config = dict(
    translate=0.12,
    color_jitter=0.2,
    norm='rmsnorm',
    head_dim=32,
    qk_norm=False,
    parallel_block=False,
    inner_norm=False,
    moe_every=2,
    patch_size=[2, 2],
    loss='cross_entropy',
    residual_init='scaled_by_depth',
    beta2=0.99,
    beta1=0.95,
    eps=1e-08,
)
Rows from block 9 of a small image classifier, named by matrix and row number. Rows with one number within an expert belong to one neuron, the router's apart. Each number is 500 + 25 x the weight over its row's rms, rounded and kept within 0 to 999. All counts start at 0. Numbers have three digits each. After the name is the row's rms in percent of the matrix's.
After each expert's rows are labels from the 100 images, of 14848, where the router gives the expert most weight on average: "responds to" is what is common among them. Only what is clearly more common there than usual is listed. The data: retinal OCT scans (Kermany 2017). In brackets: how many of the 100.
# router: router (model.blocks.9.mlp.router.weight, 64x320, trained with AdamW), inputs 0-53
# gate: expert gate (model.blocks.9.mlp.gate, 64x160x320), inputs 0-53
# up: expert up (model.blocks.9.mlp.up, 64x160x320), inputs 0-53
# down: expert down (model.blocks.9.mlp.down, 64x320x160, transposed), outputs 0-53

# expert 24
router.24 098:517513489529526483492488498470451500472519528524508478483461531544478505514498517501520447488466481498488497483500527483513466523509516523504515512506513485533466
gate.0 108:513528501485550489549466443482543483499494462476501522457530536518475491524511479553493484529493512512519537525470508531507551516477464545494523516503482462506510
up.0 109:477488517531516493478482543520494529503490503521510493514495475456490491456505513507507504448516491540507508499544484477485488503530487437501528504532539525502467
down.0 107:509518549526496500494458495524491510543499493491485488514467506469519503500504502500515524489481570491526539470503495489463470485520508495480490448506520533476503
responds to: finding: diabetic macular edema (54)

# expert 17
router.17 097:527463481474542484492498542418558510518494452527488530494517503526474495499489524469486523485477543450485515415493513494496480517505528501500484466498474501507500
gate.0 120:509537572575510487467492511488498515495526548507481470513518464533535469489503493489529515480514482502496488482464517489463504501512504503530529483452525524485483
up.0 119:525558562557509515490507509491522506521530542484479498493503475498525470492506486479495498495518491499482508493455517501497518501495479511537525493457509497505482
down.0 120:521513491544490484477520505487440509508524518486516512544501553487496554512475535498507496475521531510497502534470465506520498497492520523560525522465497507474508
responds to: finding: diabetic macular edema (97)

# expert 21
router.21 102:486446542505488468466489542480491541548501508486507484476537449482452506555533514536477515513472500515517504547488490487519503482504475506495520451507495494478469
gate.0 064:476520461504514466484513476481532520499513503511509537516481518478490486513489534500502520518509481485495524483505518502451483486491505492506490530485505507486500
up.0 062:537487493492506493488444512531480508521502502497492480462469530459502504501513485479514509515452527484500526481491517489519434485494503473482484507509507558511508
down.0 067:516446496482523476502498505524489518487502453494547512533452556473490476486500493504485557515496506485459508527486489499485544487536523499482501462463527472512512
responds to: finding: drusen (32)

# expert 7
router.7 096:515466520510469500524521507497476490501497485505455461475541488513491496526527488478514526469465525513534495528519496535476488467521494467501473460433508532456476
gate.0 103:498550484436540503550517545461494503497507555490493484503486543539497515497487511499481509498483463477507489504538481496488504508533521505472488508512463514520499
up.0 105:522488507502499499486489512524503533537559542547506465475480490556523505498505495511502490476523519471502487496510516492475447541498516501509508469492462496501530
down.0 105:486485481499509480493510513486450475499521531517500475485526482457493490517492504505501526538541500528504505554499510520499491470450533472518494513497530490504488
responds to: finding: drusen (77)

# expert 40
router.40 104:505493536520519517501487542517448513501490508480514508523490510463498478487489510491552453537498505511477460495541572495513504498521544491541529563512501448479498
gate.0 074:462474463501540491504484464505504467464494501519531492480497471461529518419467469530509512526536475460527537511490454511538497502449468556534509494491555467482534
up.0 070:492508460478517474554508477499561472504491481479524484480516511511527503503474478502488487503500481476515526533514495504517516481513453538472518528503527496522480
down.0 069:488495495499528512528456508495532480536489529513512455508513485522524505500455500509502478472513492520531519527508534524490528473516525522516523540526524469487491
responds to: finding: choroidal neovascularization (98)

# expert 47
router.47 103:469512515492531476478426477471434516512522464476526475483482492485501503491521517516501468506460474518484441475500505498516452478536483505495536496444527474528512
gate.0 095:513517515463503467521478471485465483521452490477505493495523483515536479532495438475478505500462493544524509451494522497503502436485514495428508482530524535499532
up.0 104:504526490535462469493472490476512502469508476509509510478467509495535463555505477508492462486459493511460495466499520532514537444515538517454453502498520464514488
down.0 099:460530544463523514495517526543530456485502434434542483491493547517467492455522468525479489537528472478490495495502514480491515496484516461492471500516495508536466
responds to: finding: choroidal neovascularization (84)

# expert 26
router.26 092:507474484502471504454475487488512519514482498536512494511494503538486495492468498493531522472475505523515482511466507483512503466539497461506523515504522526490568
gate.0 121:472518503488570494509515515524493471489494465463528525478555529490490470497451509500514464516487468507458501528478471500545521518489483465511537533486514452523488
up.0 120:497494557523475495478463506489505496473517488468513503477499508557483526520509469532499479501487537452516502483471515469491458493460487502502508455477507456509444
down.0 125:485464466498445497507540487510512508473485499475493481543488524533524530513508512482512515525503565497466530473522485470523511507511520452485481536543502474500522
responds to: finding: diabetic macular edema (68)

# expert 19
router.19 098:526481469488512433559490535463518521506492531514514494495492479472460490522541540490496470462498485493458507493522554527524495542532517453505540493514501471472493
gate.0 118:557526527504521478517560487475505490433510546494496494500506482495541481486546525504478519535490440539498505496521500472519498483517483493487495512481530504510519
up.0 113:464490514491505482504536486493491502468518539541489495530474471497521543483480559491477500511486493497519569481452506493515502495477451518487495506512503446522509
down.0 114:451482507482493507469524530486540474507487498507511437486534520524504492486498511536474489511513530494503501512475480477475455515452481483478487465499454471531515
responds to: finding: choroidal neovascularization (72); finding: drusen (25)

# expert 3
router.3 093:494500525495496485499460496499495496520514528496515435526490491514520508476531514467494512472455522487486489532481469496476492505473516421540489538477495495452524
gate.0 055:521503503510491528521492499497484509499499442516476487508526473476483484443555488491497487482492495498519462476489525530500477518491480498486470465499558498506474
up.0 059:541498507499509509490512484479469505491503495503525529548501448502494495512549496530508472479499476508542471498463502503492503513489517515468500511478513478467532
down.0 060:493484509538523515491517499529537465532510510521547453521538460498467506475500496487517515516474546505478468459463478514471481471473520516496487456539513495503551
responds to: finding: diabetic macular edema (41)

# expert 58
router.58 106:498440500497515503447472513478518507496486462465538436475449473521522503491530502526544480508474495499478490495485499477504499500505557507499482475506508480497520
gate.0 089:494511464498460482505504488487454522498508451483521484481504519532529527499466507484484483483516477459449486490479488502479484523504468520486485506479502504536489
up.0 085:480466520524508469500503507521508549439471516508486503496539517501489487489526472521497526459529496507534527513528500503522493494470523476529496507546518500487479
down.0 089:501502473503544492488521506475477509490525489532467509542520517448483468487536518495500481514488490506502527488502493516539518494490494501510506505451479493498471
responds to: finding: choroidal neovascularization (78)

# expert 16
router.16 101:516492507477494494489470507549482503491510474522511526524494472498515504498522499520491513536483502516489503482513540522476483478514542489505507503532519496539514
gate.0 094:456470525538467563509511433539469506538540498500485505487529505479490491472493496494524515491491496454539487481536511511490487529499527499543523447500503483480492
up.0 098:496519495494504524522484445520514517462524504524521495486509507507506452478479553515494481521511508487541547477508490487503505508485514511537493464489497455502550
down.0 101:518521518513543536448497491446475450510531504495495547532529501497444522543472469538536492485526480501532468509497465471492532528478477496521487447493539494506462
responds to: finding: choroidal neovascularization (83)

# expert 49
router.49 105:518506479468490456499486493479481559487516574505468481475491463522519481537493519499498491499449506480486527502488492463499522491493518486499505476522457553582533
gate.0 090:502482541477527521476468470514537490536501515511525491505490551487486496468446471553499482512517511480518535493477523535471527489497456514505526504535478526483502
up.0 093:468466498542512478477504446546518515558485546453515488464509493469483491463483539511522524487463497505509527480476504472481503509455529472486509489484507476486476
down.0 088:507457482516500485489489511466484497510486516490468515484523505486542499540516503476526482469548496494549450548490491461470498507507470496513466503507489533535509
responds to: finding: diabetic macular edema (44)

# expert 9
router.9 102:542505476526468492519532475504515488495553520504518494508529492486507521530501498496521476506499516491478511516487542531485504516474531530486502492466511523561521
gate.0 067:507481541504470503439489497472508537516487507503516489511466481508497501470504476510524552514523471507520509497550500528496532504547489516502500510520527494494477
up.0 060:522506501531472496448503496483513484484515509464546491509515514506509537522524493523523500502522466480506512496499456515480526499526487510518511484463480525511493
down.0 055:507516515498484494477482482562466479496550481465505508433554490480497492529465524468481530526545438541475520483516526501471487506486519497489486503497528530541541
responds to: finding: choroidal neovascularization (99)

# expert 32
router.32 102:512494468488502479447441504489518508506469473556484495490542484528446506547499520504513478492499510482532493473517521472481465500472535506527494453546467549516446
gate.0 056:506531499521469495501548491518512510537509459458490538502500506516507547500526441498510487482494502497484468497463484513490492548577478473442517507530497484494473
up.0 060:533501529516439472486501532504537537515498539495519474534520533543505512509536511530482486510477480465539488451527504497485499506549547475456534448472506480515480
down.0 061:518530473497499502533446519450489508501499501477504535513508517479562516494517488502504506446475547480529497517522503511514486468512471507480520505488498539510497
responds to: finding: normal (94)

# expert 34
router.34 104:497529449481498489519474527460501485524498489492485520489502543418498524522503527481513499449451485455519511519441502532547474504492487467497486488492477516510456
gate.0 084:553483526507442477457523525496472496474470544529496502495487534492531494489504541507496530505476530525522516459528478528512526462501509491473534517493497533509549
up.0 093:525499490496515473500477492521505579464515456489467531511480505469462487535500513494465493485473504545496497483534505500499532500506486468512451499519530491549474
down.0 085:507506513543533489480508482527551505541495515464512468516457533461491492548497464503468477526509489502489508465485467474475491511481488549539541506497514434479518
responds to: finding: choroidal neovascularization (87)

# expert 62
router.62 105:507488473483503517507455474477498517506498527509487434556478529526530503497534505485500473456520512463455464481475513466485463501472469513517507481502477505491536
gate.0 115:470518492488477500496448487483499497488497514503500507527495527472525480491474519511509489493490546481561460525492486504471518520491450496483505505525498451524518
up.0 118:503522533541526516453537531522506499489491484522507498475479523540478504477514517506483490537521487521489549470510530498502500465498501459518486484497479524447485
down.0 107:508526526546520531483496496534525492515494512514505485574513472460480498457470556526552499507531527532535509468469498504467492498473477544530482494528516499492557
responds to: finding: diabetic macular edema (98)